{"norm": "layernorm", "num_experts": 4, "width": 192}
Rows from block 9 of a small sound classifier, named by matrix and row number. Rows with one number within an expert belong to one neuron, the router's apart. Each number is 128 + 24 x the weight over its row's rms, rounded and kept within 0 to 255. All counts start at 0. Numbers have three digits each.
Before each expert's rows are labels from the 100 clips, of 14976, where the router gives the expert most weight on average: "responds to" is what is common among them. Only what is clearly more common there than usual is listed. The data: acted Russian speech (Dusha). In brackets: how many of the 100, against the usual share in percent.
# router: router (model.blocks.9.mlp.router.weight, 4x192), inputs 96-191
# gate: expert gate (model.blocks.9.mlp.gate, 4x96x192), inputs 96-191
# up: expert up (model.blocks.9.mlp.up, 4x96x192), inputs 96-191
# down: expert down (model.blocks.9.mlp.down, 4x192x96, transposed), outputs 96-191

# expert 1
responds to: emotion: angry (55 vs 18.8)
router.1:109112147130078170154116185138118101175113104159136095109150075101107129119130148090165145145131121108122137110136110153145097136138167162096133101153127115162175139127134140099130104128149119114117123091118099183122124074094092117137103159141126156143132143110158104133120137125130107101
gate.6:175106112128110141150142076132113097122112094169131143131106133114134150129150109162104133114148143118150123139132129125094115123129069122173152123133124134109099129152129153138128119095137147100131141127101111126132134109117144122166101151118137133109162087118113161062124120156106125100
up.6:083134094116147131109104156108167111107130155074124127146174156137129109144119133087151140143100112139101169100139153135135141152172158113092137111125118153129140117116130078143130137146099102155137106116169147153107127142143104119106155116148123141102098139144135076182143157117164121141
down.6:136138142141114137155117138137103143103158153089144150084114120093092144127139162134142125147144142086152140129137127137158135120179137121078126126125169128149122129140192091101146109131138151161147144078143092113142110154140134096138129168172085155134085182131152076163127098145144147126
gate.7:104168153123128091098134127136140147146087101176117131140128135131145140152109123125131108103111104127161152124148148139115095129063135170196123113115119134126127140102074134151102137108149122160142105131090125160126148088114127141120146073127169128124122110107128160116119173103107078132
up.7:123083102100130136154116150082151153121126138102143089166142160142153088090147136143137161147167130139107150137138121131141142162145115131117157103173163142112126142180126144122101121122120119108081151109140140131141157125121124120106109153117141138081131134131145148101139131104174131105
down.7:122137109093131142108122150115113133143114108098133145112118156137151146145126128133134128116160158127149155107106136124165100107168144138065104118146100144121101116150163089087160143142123057133159167138148148159126154081121138081097147089120119107153116162188162118147133151134104093167
gate.8:145090108155109160087210132107147134080117103122154122113142155108126122102142148137117116144156144134148118152100084103124090153113127096130134129136157103113082133155138160114125113135143117142090128124139153096150152108133148133114163125133143154125132163099166146138109165114126160152
up.8:097103103147097157107179162101158141098099114115136108111169165116157114114127145124182140141146150109149155106077100133151099180117139143118142083187120087134114131160128137103146114134134112163104141097167144101147142088108124098083131122156144167131122157169192124145096163145149098138
down.8:130134117149141104097107108118159155102153109103100157160135123145125151150159117179113142136141114108130112127122106103104128097144149128206101170108113161115128098139082161138149153102104122142131126099088101106100111155146126089170118111096182122108127115095082128151112151129138119178
gate.9:151146162157139092114123068165100107166165139162143127124114121105149117127109103120113127120109135132104121129146128103093101082098104101138122135104151176130129139103109156139103124157149118097124112188095112134140104145127147160160109094108112106155134104137097158098121089128096123143
up.9:135075127123149154158125148121127122126107134131137138107136123099088112131170158116139076142155137128114107125136114121154149158134133126083139142144144086124126119148169150130134112120113118112111137111117140126146151136151123105126169149148102156141145161130177080135163096117141158104
down.9:111147113115106099139139141116127128138140112132140092121132117199167122128096119132148153142160131131141170126093118105147104096118153160077085129144063144150114149161141117107168104142157115154161133134168110136112079129069098128139075101125130125161094122171128137146090133164148080152
gate.10:117156137093129124128109158158093108124118138100169126110146112156115153128110130162133116097128125129095102100127106103127065081121143170138116114128097147155153151111160070124139118105140108138184117140147115159114121121122104098141099079149107099151157136135149106167153134157123088167
up.10:133145128084122135152146133172078095154131137101160097114140113121120143131121143172122115117134135125082091114138101111121078100153129132136137132139110149138150157110170112099152107096147090107159130150132124148104115122109100104156086088126095114154142113140164109142146102159100124125
down.10:140176168140130132103133110179075157140160134119115190147113144099140135146127114144118129148133122130170142173136150122128164132149130095111099153102135147111117067092177145137132184162125129120117133165112149118127135141151182163125151126103078132141099132114086126127106125117151154174
gate.11:144093114082116128131149124176094101119122153124161094100127107115090112112133146150123136113142151162101081134132091117116090123134114121137107132128147162151159166150157128112140120088190098114112165126120134152146143122100108105156099122114116121122115118130154132160131125120138132105
up.11:134098111154138127145118094098178130155122136165109147150117108091102130157154145093159110138116111112142115146171127172130164138128120106125156111124169089141124117120120175115121121122127156074108160067076127136130129117115135141148122201133153146098132118118118161084131103104103172097
down.11:112125125125164070109099141076189139122098140106121076133142128153135107143097114128127162062140112142108133101108122122124108110126152166144130121141110126132132162173068115137149097120136109175128091127144145163146126110141085116135150106143184105143122127135112146136141153132110103134
gate.12:140128112162108145065200143114146127088116122123152116110140154119135110130125137126129142137152132119145127124107068101135062130108131119122128120152131106106098147142143158111145112138157121160105121131152153095126142130134132114112154115145145147141122166104177129148098171141127129180
up.12:104138113152099163096180141104153130099114119117148097097164147131140123141116143121161139148151137096139159116100091124155084142126145147117130106176106078132111143152137124092166107132159106163134141119175139100119122115116108113089127120149152154151117166144195120158083163173129102166
down.12:108155122152146105116114127092188133140115125119115159141143111144126138169151129160132120136149093133136125155128096085125141108138139132204115146117116140113142104147070172155148142127092125143135106093080139117101140132148125111134118106101190114154147090107090126129095116120152115190
gate.13:144149129134110126139162072153109123142114095167123130099128107132140136131144111112106139132115124155187108163140089086117135116113107125171120162121125128126077103115113177137130155102190133124134142146080139099108138109109149147154105111077130117145115086117091150103086127130120122114
up.13:139147152122096120145151080169092115151114091177137121075125100129115144142143119100127138147110144130175110154142074100114130101125114136136123149129139118126074119108137169113143142108180141117133155133102126121118110108106138132146098122085109128155111090127098160109073090148122125113
down.13:148114124105169123119140095115153132127149117136089129182120158126155130116113137159070121128123104131097135136122142129100168148137092108192156133121112116085111145133080129142108121132094125089116109156106171107139151117168158172106120124089163121135161087113102144076140135105092146121
gate.14:176134140131107148141143122149116112096124096158132141101080128111141154099139138154124147110131132115192098126119065111139123126100105138154117116125133133080111119155125178112116141103148134110103145135109129087170141124130180142153096143107134080131154128109140139133131120141137115126
up.14:115121151115153129101138154110124158108140173045156075125138158150126110098105156149129121124144151128069141129101135152149163149164167146097128118127150124139124160153137090114098093159115106151130143149188130087142119172133110129100124120157116111168082179176160140170136111128162132150
down.14:150161142154119145095131123180070136130160127133121155108094135130139114148139121133114104170106124081139116140105138095122111103150152102118145122133128136142122094096184154183110140143073135177098116138126086081119119146137155134156108147144076117138114148099155084155132107146167130157
gate.15:166149109147134115090155122130149158089141133131122176126100135176129166098151157142089124119128140136136117166094122104123096119110120116173110134109102122135117110112094111137149130122116167162191110126142132094125148122148163127104129105107158123113152152076123142154100165131152153157
up.15:115105141123168122135133118147100103163109114135136061141153140107145088142085089134134133120146124141103121095181134136091138160115118124131155138130150155096143133133148147165099136130129081116085127170097139129125093157138096144131108128125115104144122086156118122081149128094095095126
down.15:129145130146106121120141097111118152116143150074110159137095163113184102121131142116137115129138131092134177126099084095155093128198135142087132090125145178143101103148142135097149154126119100143141118097138140100135097117135146132110095114148118093123142164167134151087132150184108124101
gate.16:139142145137112137109125168146105127085131117135157134141136123143171141096100078138080135102130109173142100110112155096130095125087151135145090170104068179090122106119118119125112137107138112143138082194131111130112142129139145171174138100134134103126134131095075115114143175114099093146
up.16:137141115130161122136129059110157114142185129112085136117115122134113091144143140096156151158118162119125158139146140118101191111126094109105144132104155121135104100138101138170149130173125152149107140119125151109156084178136114123121157126098135149131107108154118143158097089156168144126
down.16:131125144092171103166125103134118129136088142078160087168137132116139133137108127157127107110137102109080134098154120144118089125153110139147165107125156164130143200123132073136104103089124108125162104114155119125091082132130102132123113135166135094104162136142137128096160117154102111108
gate.17:133114106109157136121166067117167137131104090160103153138128126132094162128185145130124102083126094115137127136180148135060115130096106113169139148122109115122140124123086154115142125105163112112117114131093139133138144107125138111127154124097164152084173088100121110121139143079114141117
up.17:119103095109148158144145070134142112143111108169117146136149115108115108128180156095130089115129100160129132132149122107106126143107135113128148146129140142118135110136118176149149149102131104118097138104081160170128166108151115099129164112103118151087147099121138117127157147089139142096
down.17:141092095158136106110183136103145130118106138168089153135110134091117107159118141156114124119158134159079107108115131115126101158113107096124146134157132146171157134166127150115124153127113145053076117092140135148126167101143125132130143140145137168108163148094161163110141132121098149108
gate.18:160124117110137155070126099129160117084155122093115137167122172135139140124116119145122122116121159130122142126109146137112155147136095082156125115116140160076074097111088122138139119123099129121097156147123170104127155133145165149106149116113165114065148086128138128127145146122155125129
up.18:115108131154114148121117110080184124139184095099100126134166136125133114147153142104173112151131138120113167134114160161129174148150121099133118133169111132121112078139082115099184113115119117117128145122128163115121141096120131129065121108108160168105127094132128104142096137138155140112
down.18:124103135134143112117107132143095135125108140184140118136133069159094153145125089157142155085145125140142079108132096139124109113107189171161113137082103112162170153124165128134130152076126166109131132103124085185123109137110113128171093129124125129111162115103098114132146162114124129117
gate.19:168142149151137139097144098106154141112165110124103194162090143097126156115160101134118133119147156095150124145104142138083134103137108099129152121105127157115106084151078136162111163164089183137131123151116110119139122139150183117123163130133154105083143142148124142141138128109144127174
up.19:142125146166098154087127131121138164137176102142147159138096107096115137097174105103132172162136148092154133162166140160094140111116146128105119137098164161127117105133085122174132163160130184155139127156110094141117106112139147132111144161140128146069111147137114140163119146105145139163
down.19:114098123130126142142183135140121102132135105152096088155185131154133134124124150149152142098117105118117118087090107154096153177089140142136128115129101129149151142113137127103120129127121148092110122109174105117147097124085091149161087144149121154127136088114111133133138122112143133131

# expert 3
responds to: emotion: neutral (66 vs 35.8)
router.3:164181106119119143144171094164083123157149132076106119124117152138107118119140123156125170165079106085144133116140139135120144105138096100156145097120135136110156143078154111143116146110123115134146108148149132109102101160146143137107113114146103101127138113133144103125127083150137120137
gate.6:147135113165087147096146152136135133080154137122134161138151116125098164081159114103130152138128114126188104144120124155145117125119177120175125152101110101129098100117115113090152161100122168131158121097130115125108130148113156141146154147159141163095103142108109110153100182131128153115
up.6:112110145100178095168115126113122134161098096139126095111115136131143111158108130171140121098140152131074150100119130122095137135121105160098124108161131124129161161149140146166116083151123102134111120161140119122150120122145102094109119106101124113168147116152144140120143085125121090149
down.6:140174109166089110122161118142115159119117168138147154128156114134129119134141113078143182104101129148205127138104092104132099109129088121084133129143131147111072115108148158118146159137118177140118126142137123117102072128129154136116117135151084134115124138114104155116111139145145138082
gate.7:164091108098160132130153118142136092153135147136152162140146158063130163132158084123127104091122110126078096103134147139094083163130134110148147131133158145126143129121121152127114112096119122104066095147101140176137155093146143108123177104139134155080158102128164103104161135108100148103
up.7:159091114109159143134147134131136095148145151125139179140155140064138166130156077099134126107114101131080099107134149147095094162133136109116148147133166144129155131108128141129110126120111128102072097136106141182133158117158143121130175117148113142103136113132155099115159133105101161108
down.7:091127120164154104080168120167104160094088108150093148129132128174124173136142138118131099067097134112172117145126115135132125132098150168139107156116100068157082154113133151112131169147126134134134126105146106119129133092111113106136152099111104114140126125091127146153149154101146126147
gate.8:104127185123140093148126107132147176114104139166152141113145103128116158131140126083149138113118169114152106144150109148138117127123162202124111131084122112169122132113081137115122147136158130138114155083136067130137103143094098130156121136109142131136089144166129168163125141134169126144
up.8:123098080121119192139135164099144058121139123091120116139150159124113121124143125144116144140163090146117147124126120120128168160146130077139141148148094113094098126147119116135158115108097133113112097118137175112114145125173140132116156144146141164120138097068111082134141140114118151099
down.8:096198112150105111120075164089157115141177151130112097089139110150148094122085096111125139178142125126135170151105123112153148077154113133104115124151092136134109085150103106149160136156110127143182141126121123150121124122140138136111114114119120118165090151170122142151075094162133107172
gate.9:135124117133113157115129038118153122126139101132137143139084090160152107115121163159121067137150167111151133169133155116109139122117103103166105108131106152160100105149072123100142104105147137106130169131110120131173140115089123136120100124080171123097147108134092141136113129133147117104
up.9:118139150135125114126092119127121109128097100158120142118106092152141167108102114157151112088136153092154146100129150173098116116093124166144128086125102121143162141127099084115102119131129161143170123122149063162170115095127138128118098134142140121121160152159140142124126126147114069139
down.9:149118117187101109120167153109162114124136130150127120095154090151099149106166124160155128137136149114141131119116111114103136131112128112185120138098131091166119156123088132120151106106129150149112147091158095108129115177109084127176121158122168190129099076100100165163088098145180172111
gate.10:136113114103115139123152161178084122159118143153104149134140151079134141138144084114150193134070119133123135121154114147124100113144129136134152118138144070103148121074170139141110161109114122111116115152116136154110128093154177121120149121148080160129138122138166114128120129119092140123
up.10:128119130111140131108146135107151091155110126116131109126159163118167121146120058158157177110135129140072164089130154151122104137141118129141163097153142132103124153146113121141094079108109108105100114158162169194144137080135126105094144084141150144129146094149169138106140123134123101119
down.10:083105143133139100127125148160100138104086118164109138127139124166137163095135171106148087100109139135159097155119103114125169162099130153122135149114108065151103128116134157134105173174121160130107120104120102113134149131108108120143146143113101136134127120132118163143147129091166134153
gate.11:151108115083152136144132111160091116133094136142164144113129126099144139118156140170121107105144152118100093137149091088132096119147122142121153127106145161109131105147165157166115125110138106131143142160104126138122121135124130095154126109141110100138169153150169121148135114122097127110
up.11:116122119084126127140093174137105144148132180087128153136137132099136147131123126120143170122124120122120108128136108148155123124157149149055135096116133134141162134125157091130126149163122117110155158109133127179101142091142126106124109140159098114144123162150152127131142129124101138172
down.11:127162143174132134088102123163101139124176139107133182148132094091110123141148105148168128127121121134151123112138144140128142115145163117143095155107141167134109059084148135137156143122076173157112123136097111120105101144194171147136152139116107129125118135103071101146125163129142142152
gate.12:097071134101140122124170092127145171154087067162127149165138143136132134095182122111148142100135168124131139134115127140093126188120102156147156146154128100122106124130076149145114134116072132122070134136126135123164133093120141103091168130081148164104147095136112170133135150090145119113
up.12:165147131152111115139072184107140082108167188111134107119127101117112103164080123141100126165140107138110107117147137107155130072123140090113103132089109159148147120133161074146146111141174130145188126125128132143089143138151102140159096147156124108126118136106139100123138126156112142133
down.12:143119129122154125171129109106130124161136121110122125142127141087143111116139109135138157126152084144127162103155164145128137133142073109115187112143136179082133131145126136133108125097114139100132109131108151154153096112163170148137086138105138106092168097101086159087159133119120122101
gate.13:087133152119115104135135186141093142113071135139157114083125125141111162125132134135149164090133147110126097117116091106141115104105167189101087143155102106138155131130152137116143132130185155185156108137143094103103127152115123092143106129140110114158110191130151118164096132153146079175
up.13:148116092127163120114111106076171124123175132117104150175134162128138102125121115116127111153146130121094172141137145147108148169161056106119188103111162148131100131164117101174114124153055131106117143131144157134151131112182125126088161144122153158107150101138127142102147120122135182110
down.13:091166131163069123143122126084178131143129116129105107057131128158158121124144134099155137141099112102167141121094119104160150101124129156153118124155138100120121110106075155128120104106120122158128150106119103123112110141106131114144083149121174126147115117146146126122091100154154089117
gate.14:125108123111151090143162149098138157067086116143157147117124134131096193093147120131137150086148161115119106145163123134088118136139117194132144163117122092120089128160138145131119109126108180133150114138154092081117102158140179098144138157147144148132144154102123130137116133141117140122
up.14:126116117127125148161139150123120140090108104150159152112124161151143158088152143111139112136118163112128147137148121112111150158132094135111141131136131117096091101125149145169090131128086180141128107162163095091120109159163175114101167160146102170113158164135144099132119106145148139108
down.14:067115117125110137131089170099159149124099134093105149119129130113156134145121167113184131128119119095112163113101125138172123130188163164109126102152122145154121120155116098121157116145130118160163132091142117119089151106141108097127101155139136145128117172165157128125113153137138107157
gate.15:132114159125108123125134099143109134123117084121119122098108087170102147098131136110158145148123171113143140149132162148120163099107159143117096169131102090134110141123120096121127119142158149156150154135172084120137094162094126126137136167087108144139102142148106138157106126140157117156
up.15:114132154108095131135109123148098140113128111100106112107098074172114134104113146103152151172116167101154129144129153138149170087134165145097102152121085116152136136114124073124134145161150151176167151115159077129128098148110114136136112156100093119137087159152129135167101127154156105164
down.15:130070142068146172112139126140106138129122124117142118134078135128155109142091134161075109171144156169106139151162181155150141123125129114127128130133126131106138142149139089120089092128155068089130162155134185160154180079088140148103124095094120107130111127127128137119151163093089106147
gate.16:149110121084138173145164117158100096155123119117133143111132150059150161135149107134151144125099124106094117101141146155113100170154139124128163117124172147103141131100145136121088107102113097097078116161120121162125123108142145124130160114156109129149123138147168099131162105117098147109
up.16:133146138176108113119104143108140151076133121132136120122115101195100110112100157122102101138144147137170129153106088087155156087109127135128076138123085104148106108149124123123169154148142164161175139109146118071122127180119119143136105151107131123131134145106103131148099148148177117145
down.16:137112129098121142168114137086155103174118146124158086124126130086137103128116121136118173160168130141085146097126161120129128130150118114118162097154139160095180132161109107145115074098131098110137118162120141154127129129136113154116104142145164121124124135139147118107110101124099126096
gate.17:123138155128129098115123185143103133129090157125153124090149124090094169143158099165151181087138111130117092098122094141125105102118170163128118122143111064106154159118162135095126163122153133152142106118130133138098135128148123100131128112143102121170122157090140124144128125122114120196
up.17:145158142110149109133137152156106126133109153129193127102156108097086176135161095145141161087117118134112069098144098131113096087115152165147122154127113092116136147097158140109153168108172129142154132131100132122073136164134122106160136108136103106149121124106144107163124118131121119177
down.17:137122125124157149108141145144108145111117103111139193147159134114145121125150096134121119128142142158122142159147146131111167165147114127106119179130127143126097058141151129182133168149095178138134126143154149113124168120180153111096181120125097170121121128103092117143115146120145146139
gate.18:095145125115150076125103148120153168150121153120107115162161132142100111154110103099154164135114126157108144140147148156124114121134139155124138129150128082175162155113126096134167152143127104122164169088140139145097134083136105129125134121146133145130105107125142171117124143113112145175
up.18:120151096110155109135096142129136120153145172099097115164143153110110105162110097116146153150109122133094150119139139160133112113166109114113161101151145110149164158112152087140148151136096102101171159105133162154091116093163129139120121106156117132137117109152161156101138124130093155160
down.18:095136106124090104094116169093167145134139154154081110136142160173131077136130089106175151126145124139131153138110139129153140114112141128120112135171097113148150126164093129157166147153106153141162140128149157156088143095123135097087122117114154166115099102121136174125076158128149121156
gate.19:111132107139092132147116162087153150090102120110112140127126156160138139082126185111121106129142095129164133131103086101173125187120130170105132099139108117163152144160126125097155153159137147148129109057146115106145173119143113113092122149139139125130162165128155114134114140140145129148
up.19:120149076157110139163131153093154131098112128089091157142161167153120146125171154112132121142112090104165149119113110112170128162142121136110164095159107109149138129135137123113148138124097132138165120054122123094128132105143124096104140144164117128132169143142164095117131128150141144126
down.19:144119154159079113083119121115146169133154119112117174135112071131087132146126089101123155115085133112142094158113129150138127092123156131100082137105152178139120109110107124109124141148160162130122144119106120173137123107104145113131098150103103093094114145129101165104107153117128117135

# expert 2
responds to: emotion: sad (85 vs 27)
router.2:145094110149129113137114114084137136097107145116133152114126099101144158150119126181127102098179150164126093116082119131147150146132150131197119166104140128134103133170107128130119128074136140125112166099116110105147138164134129128164152154143170104115127160140100172112138121117121135061
gate.6:114116115128149086138119140124133132137111180182102148140120153111118124154111121095136149123113134122110129105121138125106120120154098148095157119128095116143186131119150104147157145163107143129168100156137112130084122134182119117122142132138114147093141154140188133127125116149062119148
up.6:112115109135156073128118169111128133125119194161115134141144134129118112140113097137139126128139164140099133113096150104106130117133119140128139140126116111161148127134152105183164124150077151161181129156144109104085123160156107108130161127146130154105117168162161135152097110168121120131
down.6:158111114133146121185155127123127101120143157096174089128119144118121167086108137160100145140150139125090144113126145166133128149106086119142137123155113144179160161148121077114155090113189127107171138130166119099146142161122072134137105174157140156129112132125137138132110099150131154093
gate.7:087111131116148108157110127112156140145118139126123143113150133105109146143125143087154140109131153121118146124139147156074148129152129149096148129159119081134168117131135108141140110146094147145168114158143113120112127139161118114103153160144127163141106158141153127140096122153100116132
up.7:166139133122128143131130112139097092130143110134119093138102127127150107127119119167110115140124104117134123134142114127169119132126120099152121116098153167113110146122134142115098132107152091087079130097115148156156122112128128159160094098111129094130158081108113127108187115102145148129
down.7:111135170140103150105132141129129167150132096148093161131120136121130106123153136089160111123109120100180128154138098099118110119161156124101120133123166114074082097122135171111089144160076149122107100141122129141151110094149184131091135131108105135139169134127107123103130151099126113146
gate.8:138144135136158092150104077154131127204154141164097102154110134102147064170118107119113133156114099128100123119160159133110155105142101103124164134137159141122199149105144142169124128145110126103121129163104157154102132137122113132123123099108119120133113104130125153082123074124080135138
up.8:122138166146077174116128165132107160101124089113132157091114134153115168068159152117122127144132120096166130163104106132175108118103151149118089118138116107101113085132105135076121144145153119141143123123134103088182146132114166116117106162109112121145138185118164087130102145136161133165
down.8:091151101155164100094117145137124119108092121142102126136161154163164109132118099131165114115120119151130150111110117107139148143112144159147117117097112106122088121114123154166101166135082135168078113106137120117119111129162113116132177092162128122122110098140143136145143155118156098144
gate.9:136133191148142120128115145116139144143109105163115178129084097143138140107112126130082082138143124122134084163141132123144143141097140122110107134081143105129116136132099108141089140174120151115109096154127096124149150126151148170119141159123130135139148145114096132109159095101144155148
up.9:127128161136137151136124144106143137134103106145139149114102113141150134108103140170114049151157149134110110167136136133154154173111138117142115143091144108137104152147102107120093109137097133097086121142144116115154148133145144168106156170127153155158149136129108115105155077096150171108
down.9:089115105125161150121161154080177118161107168151133104157167143148170099139104108121157144135193124169109140133120125106144155165138115114141131161153102093119108130155109102174094156123096142135132086163165144116101150128121133165117153140124159155123122103109115142101128139120127117118
gate.10:078091139130157112174127118126135115166099139137121093114146143091157115148108147129158110124156136120109165118143147160099147154161143160116165134153168068109149150147133140117065103136103079109082126121127127138151096121122109137148146142140125133153109117128166171106153124079098115139
up.10:069104134139142103091142127115166143158098135125133101128161127140150113143120135108150107114141132148112161110121169144105128135122164168132124142140150115115102148150087132124116121130130073164107156142125150171137112090087120113100148108134146131116100117142132176125121160098115072136
down.10:180136134092153077132070102108157114119151110048147147169099137078106136114110129154112177119145137141075111115125152171108131132137140141151097104119154191159158122130097099137162125136144130144121145120113139113125129143163138108147135127145166096123116160161143117147151132166115129140
gate.11:129157183145144101108101110132114102151139127155127127116106120155110121147114085126119137104126126103124166129122159126129091069140115130129086126128119130099127097118120118127140127157099131126153108171137119149146094123151152134124116098111133112145135128119126112143123097148123129186
up.11:104141156144135119110104102106136092162130125138107116104116131124129127154120123161136117121156121109124180147151152124123148123132129104140111130143104107100105106144101127104127101122085125125155104161105145136135100142168148154117120103112157125161131096101095126120133100137118145167
down.11:097170136165090132082112118093173162163150136134108157109147099166135105164137113120179151151141102104171140177116144160176152074118155131145115120125118124134115091129074161124165134138139131164128154128116136131119136107098141117110108109110156106151067142159122148144074136128146116151
gate.12:149128128107150140147136079120139109168125098154122124118124162116143118159108123155156118118152142085115172121158140140118134118181062124144174053152128130088112123146119122134113116121091139106149128169152135156121092108129136127107104115129137123132175110158135127097132081161101113122
up.12:109125125130126114125126193142097156088108165094123126132139153139131134102152148114095133141110119176129092152103094090138119157101166134105113196126127107155150131120174142135130142143132095155104119109114127069124165147148130120135156136135104134149093160095143122156127147102149152140
down.12:118122111114120119158144122199061122114129142134144101110127122150129119135119133107161111105057118138154138105144144127129132143153125138134159110158133057110128139073158124118135091059104114137141152141151141131124092097092121128115131108134078132113099115118122123128126128133110105089
gate.13:081109115126114155105134134097172163106114115091138149115141116146153170117160146140163122108151145120153136147134108128155132136168143161152164136130131124128086139164113124128120120109113133148153164104131128135141088095094138101119123154136169108122130133144111147137129150113142115113
up.13:100113151089169149187127095108141097152115094122119094111129153110138120142097143145152114129165124106090181112134149171091166148140137147119137098159141080106141150152120115094097083127126084118111115133140128131166128120130106129122124137122144142173112127138162103123144096124125126136
down.13:134125162126152116122119121094153135155136115098108117146096166112125106143126154178115159155184130081081117139130133119121169143125099119180145110140150164137143138152100142140123104087103138106117093127118123095111144143157119112126115147106201125148165142113130141112120105146153146166
gate.14:123116131143121141139125114122155158126145129170120157159118129132155137106139151078131117180103143116142134170134126121117147131154109110070160125114143119142125100113124144161093141164098147134099140115141090103143125130128142147128136155118095146109113155146142155129119128119145144127
up.14:137138151091149119128124120127104093152122109104111098109109138125120112143101111189109153090171105114095141114159152149115122102117118141159109119142127149104160143154116103098140102125162101103157103166107152158124132114135131111116105096111159103162154094106129107109141099130093112149
down.14:100094162135115123131129112148103117170141096177088098080106156181149130142128135142128155112138105090137153134120114135144143132089129142158155096149109042095136158109132144097113124118124095128116108104147128090140138105093104133112103106101147128153147089124176150103130089101121116175
gate.15:125165154169122109085075115179095157163151127155089174127098114117133116130140118079122157136089090110158108126126144146133127064128134127112116123112111114107141077053127142124139186164131144131137118141074123151131147123144181126115126129094078105128156127124118137111127141115095117142
up.15:148095141123111128104112110125100136096106090163170165087101114133126169134136117096139126090134164152160116156118118144117128099080143140086105162121107095106067086123138145100138158155152160129112143123134115116164118136129154113131152164107104142154148169136112137164109135127129127139
down.15:134136066111135129143161073157112125082097073119119188134145135131113147137147148117103096102104109129150120143117093096121092160163110113117143151124098148154093092133176151122140153128139110085111133109121135085122115081110110117144135112132074127136171115113113136126142143115118122109
gate.16:064106115134131144112140133110157164112107121096130141109152116137152172125160155122150106106150144132144137141133107122146137139168158161132175147122137095123090142157120124126114127119111124152135162090131123128148104102103126110115138153135151106118115139152129131142131156088139126121
up.16:091106148085166125179121107109134103152105097130128101103129142100111133149100142134164136118171127114090166110141145183079154145139147167114132107150139076116145149149136109091101079134129096120110119133139121143156116130134107118125135146132140154167105140127157124128155103116125122140
down.16:139131160110150114134091123104153132139150125072117128168100156100114116141114150189112171145163123096076111131138143127141173134134119132193142098134143173144158138135093121143135129088098119122130127110122128090112134145159127111140102122117204096140133149149144142126132115160137147160
gate.17:117135142093144078093157152158093169155093159148125135141109144145124130100118151140113135096131077112140091130136082132109100127111121159098117104124141135115173157124144145140124158176129106121121104135121125110134164115142179125099103136125091130133175136121168139095144119121124115164
up.17:149070132099149087095133192114113119130100140120149117137123184141145113087111149153108108115140132146121103133113112105109127157098110123097095127147163165127135137164124172145103114156110131108084090153143132097171177134155169137127138161138122141128154147103137128108131124116181129124
down.17:131128164136123125125064148113142140098136148123154149140146071153112106134092080126139159098143130157173178126139132114180124101159152185119090144106119135113103109167110110138139125106126183164178113116131122156121120147142119149151153138146132132111123155133083107119128170139146119108
gate.18:145156122123097167138131101108147111134167093103121121114127174155153125133127132158144130170160121102148179142120159143156169153171114102142130100165106125079098106151102107109136102110119101118145126161156165106135132111110161149084096116105150137155116115146128093119101111155143136118
up.18:138149103140087158124132105108158107120164110103140124119137136165142125130130118137159134152143127114161176118109158144155153146153135108158111112156086129110081094136086112114171109105142126141153136137154165121118114107098151134093112114109153144119110113153112089135088143152144111108
down.18:132121141140181119141153134096154121186117127138151114147157109096117159117130100166094134137195129148089104128113107124093103132091132125113136179109128164145146156171130138136122143153139136112116117128122114145125131154156095135150141152121158138153144109121120156133140100134113160137
gate.19:095108129131149129118125107119150096163097117167131116104137138111144103159113125143151108111158134129107168103152150143109118120151105141132164058165143128102144160147114129135113107132119097121117132148140147180144105071134101089096132108129138136124184109140182151103149125124085083142
up.19:143163131109112121151124165142093180094143137081113135135108148143137153100144134111100154142102126122146097157114089102167130144119161117116111182116104118141130096111157132118128152128140141130147122109116118059101164164131155173157112138127111113160071153109100090148117124119156167127
down.19:121142125131133146142166104149097098143142141189098070103136131158126117170125137107129089122102105106143163131146143114109127119120091108107178119129104048107123147120149155139129098115106130131140111145129123110096072146102120157132116141119106143138119084091121113113121081125136157100